Rows from block 2 of a small class-conditioned image diffusion model, named by matrix and row number. Rows with one number belong to one neuron. Each number is 500 + 25 x the weight over its row's rms, rounded and kept within 0 to 999. All counts start at 0. Numbers have three digits each.
After each neuron's rows are labels from the 100 images, of 14848 (inputs lightly noised), where the neuron reaches its highest value: "top examples" is what is common among them. Only what is clearly more common there than usual is listed. The data: stained colorectal tissue patches (NCT-CRC-HE-100K).
# fc1: MLP up (model.blocks.2.mlp.fc1.weight, 1536x256), inputs 0-85
# fc2: MLP down (model.blocks.2.mlp.fc2.weight, 256x1536, transposed), outputs 0-85

fc1.425:500564500500500500500500500500453500500500497500500603500500494500500500500500500500500490500487500500500500500580500500524490500500481557500500500500500500479500500500519480486482500500500500400500666500500500500500500487500500500500443500500531500500514500
fc2.425:500500500500500500500500500500500576500533500500500529500500500500500500500500500552491500500500500500500500544500500500404500500500500500500500500500500500500500500500500500500500500500500500500607500500500500500509500500500500500500564500500500529474500500
top examples: tissue: lymphocytes

fc1.669:500579500460535500457500500463500500500451500500501561477500480500500501512500500500500500486448500494498500502500549500495509511499480500500496501500500500455500513500500501463500488496516482431456510510457493500500498500486500511500478500468578500499500482
fc2.669:500500500500500500362500498491500500500500500513500496498500500500500500500500500470500500500539500500500500500500500500516500500500500500500500500500500500500564500500390482500600500500496500500493497501499500500499500500500500500500516466500477500500500500
top examples: tissue: smooth muscle

fc1.322:500449500500488500502508499504500527490491500449512449499501496510496492498496503526498533496629507500497501502492481500484467495500500453471500528500460552521517483518453519538500510476502495556501453504491500467575477539502500472464539479517500502499484512
fc2.322:462500503500500459500453450516501500474500501489508489500481497501500453491499468519490473499499523433501391553500484500499435526538467513532500477474500495497491493488522501452457502500491505500501500523472500502460501462540445500522472500471503454519560489
top examples: tissue: mucus

fc1.727:500500527477501501500492390414490500499514508500418500454497491507516451499502484489508532500500438412503499487508509497501494584484500493471521490499505500500477500498498472501500370508500498500494490521500496501496500428508500500504497501500500501511495500
fc2.727:503500498396498500505500498497499502509503542500513500500498517501511499480431502500500496494498500492519492500498498493488468502509492510501505509500495521491437502500582530454486500504500500497493498507497501501366482498519477497495500501500539500491502496
top examples: tissue: lymphocytes; tissue: normal colon mucosa

fc1.197:503443500503499495500503495459500510488483511504536499529498489526498535482486543499512524500537529452500498500500500499481529492504500484499500520501486533583577499503482500634501511485471500500494499514494482544537500568537500495497500456486473451465496496
fc2.197:500520489500500500523500478544551516506496471505528501447500500500422506504518496493501500510479499502501494498504490514442550503496497500558499457508500420490470481503511526460464497535490623498529516498501550500500610507511484502500503539508541502501518468
top examples: tissue: smooth muscle

fc1.256:500500500417597500400500500434500500500500500500500500489500500500500500500500500500511535500500500422539500500500535421468500577500500500500501500500500500500500500500500474500500500500500453500500500500461500500503500500500500519500500500456500500500500500
fc2.256:501500499500500500500500500500500499498500499500500499500500500500463502500499500500500500336500500500500499500499499500498502499500499499500338500500500502501500501499500501499500500262500500500500500501500500500501499502501500499500501500500500500501499500
top examples: tissue: smooth muscle; tissue: adipose tissue

fc1.762:500547500526500547500500500500438500500500500500500563545500500500490500500500500500500494468500500500500500500581500500587482500500500514500482508500500500500500500500500500500486500500509500443500559500500500501500536500500500500500410500500500500507525500
fc2.762:500500500500500467500500500500500547500529500484500530498500500500500500500500500563423500547500500500500500544500500500442500447500500542500500495500500500435471491500500500508500500500500500500609500500500522500500500500500517500500515500500500533484500500
top examples: tissue: lymphocytes

fc1.81:500500500500500500500500500489500513500500508500496500500500500478500526510599487524500500477503500500433500500497500489500499500508500500458500499411500500500453500509500536500500500500493500500437543500495500500501461526500500500500500455500499500499489500
fc2.81:501484469500500500500512454500500500500500500500461501500500440500454500497513500500500500505502500500500458500476500499500500496500505500496495499500410484500500500500500500501500500505374500588500505500500500536533529500512501500483512500500500500500500500
top examples: tissue: debris

fc1.584:453495503476493477500499472468500501506501483492511500483522504500526459493510495487549468508465451485508500473490499503499460487504498504505527500569504500502459506468509499505511494497497505501528499474515539509500480500494500491513497522500500549471496533
fc2.584:501431444505499497509508472504479500498489500500514509538461505550500516474519499496468493484518535476501500511472484485531476507493488498503494498500492518526500515507512499495480511500477442523492503500500481530510502498530471482475500488502478501468521501
top examples: tissue: tumour epithelium

fc1.10:521500502490500482500500498502500500498502500500501500512486500541500500491514500500502500470392500479510500500500500499481468500500428503513500500500500500500500574501554499426492500500505501475500500535500508499498512495570500500500500500500500500452530499
fc2.10:435500486500501500487504500500500500505451493512519500500502500489497454501500500500500500500477500502500500494500569500533506494500500500500500500472500484500504500477500500503500497500502500500500500500500500530465509497500510581500439500500500500550500465
top examples: tissue: lymphocytes

fc1.723:500566500500500513500500500500448500500500493500500593500500500500500500500500500500500481495493500500500500500581500500529480500500479551500500500500500500495500513500523483480481500500500500407500638500500500500500500478500500500500417500500531500500508500
fc2.723:500500500500500486500500500500500580500536500492500523500500500500500500500500500570456500500500500500500500546500500500427500500500500513500500500500500500463477500500500500500500500500500500500619500500500500500500500500500500500500535500500500529477500500
top examples: tissue: lymphocytes

fc1.332:555549500534500500500500510523487500500500500500500545533500500500500500500502500500500500445488500526500500500600500500577466500500486552500449504500500500500500500500521500500480500500500500407500528500501500500500528500500500500500456500500500500500573572
fc2.332:500500500500500500500553500500491539500513503491500502504500500500500500500500500532463500504500500500500500515500500500443500477500500525496479500500500500454479494500500500514500500500500500500570500500500500500500500500500579500500564500567500585484500525
top examples: tissue: lymphocytes

fc1.364:503500495500500500500516528500460500500462476500500500500500501500500508500501527500500551553492500500500502459499500500497560500500534500460500515500500513500527500500438500553549500499521500500500500500500500500512501551500500500444538500500500500500437500
fc2.364:429500500500452500500432500500500500437500500500539481491500500489479444500512501500500486500500500497467500500500470500529459499500500500554555498500500492500500500481507500489500500500463500514499466500455500500452501500500467500514500500469500486549500467
top examples: tissue: tumour epithelium

fc1.8:500500500500500500500500525500500500500426500500498500500489499500500517500500540500500550500500500500500500468500500500508540500500523498493500504500500519499602500500419500555531500500500500500500500446500491500530500524483500500488521500500500500500475500
fc2.8:486500488529427500500500500504500500433500500500532470500500537500499501485500500500500501500500523500471500500500458500502518499500500500499587500500489500500498407500500500500498506500473500500500465501502500500500571500500501500500500500500501494500500500
top examples: tissue: tumour epithelium

fc1.236:500500500500500500500531509500499500500485469500495500501500500500509500501499500500500498528500500500501499464499508500465538474477512500430500499583500501500500500500473500500500500500500499500501501500500500499502451508500509500456500500500500501499437491
fc2.236:484500500500500481500500500501500500500500500500500500500500500437443477500500500500500465500500500472457467500500500500500500529500521500500509445479500500500500500492500500500475500500466500500516500468461500500487527498500500552548500500482500490500500462
top examples: tissue: smooth muscle

fc1.65:488485518474500493502440499500503557500463542506502475500438493559498497493501487499514508444488497471526507503493501482502617546520489509500504534499459499500500547500509501505493521481500487522432490499497500487489515501500429501500499491483499455485515457
fc2.65:500515500500550489500500537499569500529449438500505502493500497502458499500485485518475500506500500518500500501494500514500565487463505520512499497491544465483488500467528500500442500501500501500500527500500500501499518474496482519500453558509528501521515435
top examples: tissue: smooth muscle

fc1.198:500500478536500523500500500500500489500500500500500500556500500500524517499502500414500500500500550499499467496500500500507478500499438501499500500500499500504492500500500478500464500500500500500500500544500579500500496500556500500499486483500500500500513500
fc2.198:500500500500500502509500500500500500500500500500500500475500500500501500500501500539500500534500500500500500524500481500500500500500500506500500489542500500441451460500515500500500500534500500500525499626500500500500499500500502418500500500500501529500497526
top examples: tissue: debris

fc1.168:500500499500500500500500500500500500500500500500500500500500500506500500493500496449500500500518538500500471500500500497500476500500413500509500500500498500500466500499500490495478500500500500500499500576500592500500480500558500500500488466500500500500500500
fc2.168:499500500500500508500500500500500500500500500500601500500500500500465500500500500555500470521496500500500450542498500500500495500488500510500500449500520429500492497500568500500434500500500502500500499594500500500499500500548500500500500500500500500500503500
top examples: tissue: debris

fc1.365:500560500406514500483500500502481500500500500500500533423500500499492500500499501500500499499470500500501500500497524500392500500516456500500500503501500500406463500500520500441500499496500500441500500545482500498500498500500500500500500533500569500484500464
fc2.365:450500500582458505476500500470500480399494500500500418500500500500500500500513500470500500500525504494471500476491485500598488500500500500500552500500500500500533500500500500500512513500388500542498466500479500499500500500500500500500500500490439460500500455
top examples: tissue: smooth muscle; tissue: tumour epithelium

fc1.676:500601500456541500442500500482500500514500500500501579464500461500498500533500500500500500482415498500500500500500580500495501508500471500500500501501538500448500503491500500465500435498500477411486523525471500500500500500479500514500482500492585500500500491
fc2.676:404500500545452500450497499487500500500491500500500435499500501500499495500500500486500500500513500493500500500500488500602500500500500500500576500500500500500500485500490500500535500500447500527496464500499500499500500501500500500500500500500500491500500500
top examples: tissue: tumour epithelium

fc1.613:548558500534500533500501500500458495500500488500500556566500500500500500500500500486498500475495500505500500500580500500604490500491500516500463504500500483500500500500500472500492500500500500452500591500500500500500571491500500500500428500500504500532540500
fc2.613:500500500500500500547515500500500543500523508459500500500500500500500500500500500515451500509500500500500500500500500500486500452501500500500500500500500500448457475500500500505500500500500500500538500499500500500503500505500563465500558500559501580491500561
top examples: tissue: lymphocytes

fc1.677:500500500500624501435500500500500500500500500500500500500501500500494499501499500500500499501504500500442501500501500500417500551476498500500500501500501500499500500500500501499500500500500499498500500499500500487500499499500500500500500500487499500500507500
fc2.677:500500500500500500500500500500441401500500500533500500500500500500500500500500500412560500500500500500469500491500500500500500500500500450500500500500500500523563500500468500500531500500456500500386500500500500500500500500500500500500500500500500500500430500
top examples: tissue: smooth muscle; tissue: adipose tissue

fc1.490:500542500500501503500499525501500491507519509502505521497498502497499500531489504500500499463490499500540495498512500500555510509499485500520507496494500475500513522459520484499500500500500500495500511538498500532505503500500500523532496504500504499520495533
fc2.490:504539500573401545500500500492510500508521493500500500490499500500500500500498500500486500500500507504492563500495476500500508500500504499505500467500500500460488474500500504495499506501476502500505496506496500499500500496465558500502485500517500546491500578
top examples: tissue: lymphocytes

fc1.695:504500500500500500516491500500500500500500500510500500500500501587498500499500500474500500500322387500500496500481500500513500500500500500500500444500500500500500498500527471431485500500498500500500500500500509500500500500501500500500500500500537500500500386
fc2.695:500500666500500500553542500500503534507500667500500500500482500500566500500500500500500500500500512500566500500500500500500500500500500500500500500500500500497500500500500568500500486500515481500500500501500501500494454523500500500500513500500500500500500500
top examples: tissue: lymphocytes; tissue: smooth muscle

fc1.427:550500500500535500500500500475412500500500500500500603500482500500500503500495500500500500500475500500477500500500500472495500548500500500500500500500500500500500500500500500500500500500500500375363500500500500500500499500500492500500500500469554482500500491
fc2.427:500500500500500539414500500500500487500470500542500460500500500500500500500500500451539500500559500500500500467500500500501500500500500483487500500544500500500544500500363500500606500500500500511429500500500500499500488500500500500500500500500500500500433500
top examples: tissue: smooth muscle

fc1.331:500461499502500496500500496478517535500476523500490500500500479497500498499529472503500510500500500470500492500388500494500500507523500500500500500469499500540492500542500530500500500499465500541461500500446500501500500500500455500500524484454500397484498500
fc2.331:500500500500502468503500500552500500500500500500518500500500500501501500500500500501489500510500500500500500513500500523499500500497501501500477466500500455500500500500500441500478532500458500500502553500500500513500583501509522500500446500501500501500500498
top examples: tissue: smooth muscle

fc1.174:539546500545500500500500517541493500500500500500500523515500500500500500500501500500500498455483500533500500500580500500574444500500493556504473500500500500500500500500557500483474500500500500418500522500500500502492562500500500500500500500500500500500562557
fc2.174:500500500500500498500522500500495557500525522492500517500500500500508500500500500545458500501500500500500500515500500500437500500500500530500494500500500500444473500500500500500500500500500489500587500500500500500500500500500570500500548500558500569463500515
top examples: tissue: lymphocytes

fc1.360:516558500500500520500500503500443500532500500500488576500500499500500500500495500500500500475500500500501500500578500500526500500492500500500500500500500473500500548500500478500500445500535500435500598500500500500500528422500500500500397500500546500536500500
fc2.360:500500499500500500500500499500500499500500500500500500500523501490499500500500500500500619500500500500500500500500500500501556384500500500499501500499499500500500500500500500500500500500500500500500499501500500500500500500500742500500547500500500550500500500
top examples: tissue: lymphocytes

fc1.222:500531500534500558500500500500464500500500500500500540559500500500472500500500500500500500453500500500500500500560500500613478500500500500500492507500500500500500500500500500500495500500515500469500531500500500501500561500500500500500424500500500500516532500
fc2.222:500500500500500500500500500500500540500505500484500507500500500500500500500500500556425500550500500500500500527500500500468500422500500532500500493500500500437467493500500500500500500500500500500595500500500511500500500500500551500500524500532500548487500500
top examples: tissue: lymphocytes

fc1.662:531448500503500502510500508496500511498485499469560477475446496513536512490455530525498536499545526500500499500500475502500504492502500492472501503500478500534500483513463523525501510500500497519499438506500496502580471527507500463476521480514500501500471489
fc2.662:501502514483507464499482502526501504494491500500499500500501494501499474501500417511500533500498500456500387505501500505492465504500500507498498498500520466499500499500501500447489500506503500506455507501501505500461524457492484495500491503474530486531506470
top examples: tissue: tumour epithelium

fc1.670:498500502441500628500494500353501500500468500502500498487500500500502500500499498500501500501515502481502491500495499486501671498500464492500503497502500500501500498500500501500501503500496494477499499500493500657500475507497499500499467500491499501507500469
fc2.670:468500498500499445499501500500499500502499497512502501500500500496501489500500500499500500501500500501498498501501500501497589500500500501500500500501500500499563495500500476500500499500503502500500502501404500502499500503499463527498501501500502496501500387
top examples: tissue: smooth muscle

fc1.612:504503500467556484481501500485478500495433504501519501499503483501505513493470500499518534501481498455472472511500534494441539499500500499494497518500499500501500505503497500504501497479500495448414498517469501506501493498510500523500496499453511493492495403
fc2.612:503473504524501558490504490460508502500500561542533479481502500499501496490501514435500509502538499512482556477501508509559486500495502462500500502538462507500527474517426504512567502500450512500500447506497500496448511500504504500501508484500439500486463499
top examples: tissue: smooth muscle

fc1.479:500574500504500502500500500500472500500500500500500571500500500500500500500500500500500481477485500500500500500586500500562457500500473573500500500500500500500500500500544500475475500500500500398500608500500500501500500500500500500500431500500500500500527522
fc2.479:500500500500500500500500500500500577500521500500500514500500500500500500500500500556468500500500500500500500531500500500436500500500500511500497500500500500470477500500500500500500500500503500500614500500500500500500500500500533500500546500504500548464500500
top examples: tissue: lymphocytes

fc1.187:500561500500500500500500500500464500500500499500500600500500500500500500500500500500500482496490500500500500500576500500527482500500475556500500500500500500486500519500526480480480500500500500409500651500500500500500500475500500500500423500500529500500510500
fc2.187:500500500500500500500500500500500587500531500500500522500500500500500500500500500565477500500500500500500500548500500500430499500500500500500500500500500500500500500500500500500500500500507500500631500500500500500500500500500500500500529500500500517494500500
top examples: tissue: lymphocytes

fc1.326:558500495478608617500500500500498500500355500500501500500481500620500546500500500500500500502496500502522500500500500500445484499500500500500500500500500489500500501500500500500500480502501500490500500500500500501500500491533500500500500500502500500403500500
fc2.326:496500500500505500369500500499500500500499500506499500499500501500495499500500500463524500501500500500500501500501500497510503500500501500499500500500498499501500500500473452501594579500499500500499501500500502486425500500500506500500500506500500500497500478
top examples: tissue: adipose tissue

fc1.524:500500501488500485511483500500500502499499500496508500497497518547500500500496499505500492464470500500500500500485500500466501500517462500500504500500500499472413500501516648489352500504502501500611500503498500404499500500511500391500500500500543500493500455
fc2.524:500548500500501500425489499473532494500461500500500500489500474500500500500496499500500500524500500485501500500500505500547498501500501528500504495470499500500501500500500384501515500500500478500483500503500485584500500477492500552500473500474500477500499500
top examples: tissue: smooth muscle

fc1.303:525498516470500461501496495502501500498508516501501498515490498549500501488520498502506488473410494482517501505498504501469435498500444522502496514500501500500498557518540474449487500490520502461501500549498530498498498491569500499498500498500500504463529499
fc2.303:457526453505520513496500520491500500511446498510500500500500501500499477508492475497500498526458500530500504477517552516547542488488500524497500503455500448500505495470486500511511490502520510485500506513495501547480518475501521583487423496500504504571488481
top examples: tissue: lymphocytes

fc1.729:541548500500500500500500530500436500549500500500489608524500500500500500500497500500500500468500500500500500500591500500521500500500500527500464500500500451470500523493500497500500474500511500407500602500500500500500500439500501500500423500500515500500507500
fc2.729:500500500500500500500566500500500500500500500500500500496500510500500500500509500500500500531500500500500500500500440500500555500500500500500500472523500500500500475500500500545500500500500500558564500500504505500530500504500549459500521500569500512500500500
top examples: tissue: lymphocytes

fc1.275:500500500500500500500500500496484490500500500500500500500500500549524500420500500500500500500500500500549500500500500453500500508500466500500500500500500493500473500500500491500500500500500500500500500556439602500500489500500500514500451500500500500500500500
fc2.275:485502499501507500500500500418419502499500495500498499500500499500389500500500501499500494500496500502499445499495503501498457500500603500493501502500499500501501500498498500502503500498498501497500499498501499500494503501501500502500500498500528500504497498
top examples: tissue: smooth muscle

fc1.186:500524483505500501500502502390500499500500500500489513498498415497501503527480498502500500480453501501581498500555500493500497507483501497500497498505515497487499497480495499500499500504500501494500500499552499446502500499508365610501478500500501502509500478
fc2.186:497501503500499501500501503501500496512523495503501509462556512490499492500489504500500503500500524564524508503504501499523500520500504500500500472500491499492500414492500499501503500506494491498499508499499506414499500498459500500500497516532502497500499547
top examples: tissue: mucus

fc1.0:507497485496502494501532521514500540497478513508434501523500500495503506497498472492508484514491499499492494477470508497483635498504487490471500515500504591492500486501510498528499505496497483492500504484497489499503499537446500506465500502501498501500495515
fc2.0:433495513557437489500497494506500494402500503500524439506500510500509496474542500502500502501500536502480496503486477499529476503524505500501552500500500505496544479500498500504500503500411507530502461500483500500500519500500488499500506501497500471494500459
top examples: tissue: smooth muscle

fc1.537:500482498500500512500511532500497500500459453500519500500500517500505500471499513500500512523496500500500500453508500500502640500445550495433500500521500500515500500500466504543510498502500500500502496505501500500502502503500518500469500500507500517500455505
fc2.537:432500508500451500500497491501500499499498500502515499482500509491440487500500500500500501521508500500501504500499460500497503500500524499500533434500501430501503495500499500501500513500399497501573500484500499509504566500490499535521500500499494482513500434
top examples: tissue: tumour epithelium

fc1.218:511500500499500500502464501501500501500504502500518500498459500539452507488469499500501501455460500471612489500500500505500504612500451519519500501500500500500500602485512479499490505499487501500496500503492521505499500478566469502521500500500500467500550491
fc2.218:493500500500500500500511499500500500530500426535511510496500505500324500500500500500500487500495500528500513491500500498490509499457574498500500493503500481500500501500500506500500500500499506500500501497503500497501576503500581500500497500500499499568500489
top examples: tissue: lymphocytes

fc1.578:500500500454500500500500500500500498500500500500500500500500500500500500500500500500500528500500500488602500500500500454500500604500500500500540500517500361500500501500500500500500500500500500500500500500485592500500500500500500500500500500500500500500500500
fc2.578:503500528501501500500500501500476499500500500500500500500822500500479502500498501500500501500500500500499500500501500500500502499499499500501500500499500501501501507500499484499501500461500498500499502499500498499504499501499498500501500499500492500503500501
top examples: tissue: adipose tissue

fc1.684:521500500499500499500459500500500501500502504500516500500453501531459512484477499500500501456456501466616495500500500503498501564500453512522500501500500500500500619490510485499493508499497502500495500500493510509499500482555469502518500500500500477500556493
fc2.684:487500500500500500500521500502500500534496409549516513492500505500349500500500500500500491500488500539500511488500500498490510496439577499500500497504500487500500500500500505500500500500498501500500507491508500497476518505500538500500501500500500499541500482
top examples: tissue: lymphocytes

fc1.100:503516500439548499500499503508500506500500442494491555500495502494500504499499504498500493494268434499499493500480527500493533500503493501500499506500500500500500501500545499493498508496508500478496503503501500493507433505497500503500500512489512500508492483
fc2.100:490500511518497498500500499500500500500473502500558475499500498500500500500501459500500500498501500499498496500499500500500499569500500500501505500497500500500503500500499500494500506500400503500499487565404487500494513497499495506502500498483500466500500472
top examples: tissue: smooth muscle

fc1.318:500593500458533500442500500484499500510495500500501563457500463500497500519498500500500500469394500500500500500500568500484501500500458503500500501503532500449500500500500500461500439489500486424500500550478495500500500500477500512500499500500606500500500483
fc2.318:420500500557457500443495499474500500500472500500500438500500500500500499500500500483500500500526500470500500500500500500602500500514500500500560500500500500500500500500494500500536500500433500533497480500500500499500500500500500500500500500488484476500500482
top examples: tissue: tumour epithelium

fc1.404:461500529446500492500501503500499501500504498500496500471544496500502476503500492513542500500498471502558505491500500500473525500500500506500577498509500491500504557496496500468499499500503501500503500505500499517500502468449500529553500512499500500469500498
fc2.404:506507500500512500529505500501503503495511497500501505500500500500486503512499500503495489492500500501523499499500500500500500500503498499583477560500500505500492541487500538508500503491500406471500504460518497497503476503500492395475492500500497504501507535
top examples: tissue: smooth muscle

fc1.391:500557493500500556500504544500451500500500503480500509521472481505496530506422545500451500452475500502500475480543500500512501515500409500500500502500500495500500545500500499500500500500500500496488493502521500498500500500499500500461500564500572500539500503
fc2.391:537500497500499499500513497500477500492500505498498499516500512529505505500620512498500571500500501500497500500498500509491494500501498500480500502500500578485500500500499500516500500500499500500497496401531500496506494537500501500492558427500501507397500501
top examples: tissue: adipose tissue

fc1.475:500500498500500500500500500500500500500500516500500500502500500500512500500500500435500500500502548500499470500500500500500460500500420500506500500500499500519489500500500500500477500500500500500499500576500579500500484500555500500499497468500500500500500499
fc2.475:500500500500500507500500500500500500500500500500507500485500500500501500500500500571500494511500500500500500546499500500500494500500500527500500466500525473496464497500552500500456500513502500500507500669500500500500500500500500483500500500500500500500499499
top examples: tissue: debris

fc1.516:549495483501500500500526501498493500498497501500550496500476494499500524500498548520500500501464396482500501503502500500450500500500502485503502550462500501501505525500529500533457499503490481481479488507488488537503500498560501500501505499496496499476502500
fc2.516:508501510500500500500512509500510500524503500500506498474504506498493500500479516500500500500500499500500504500500502501500500500500502500529500514500500500500500500503500500499501505493497500500500496507544500500487550500500551500500516500500493500442496566
top examples: tissue: smooth muscle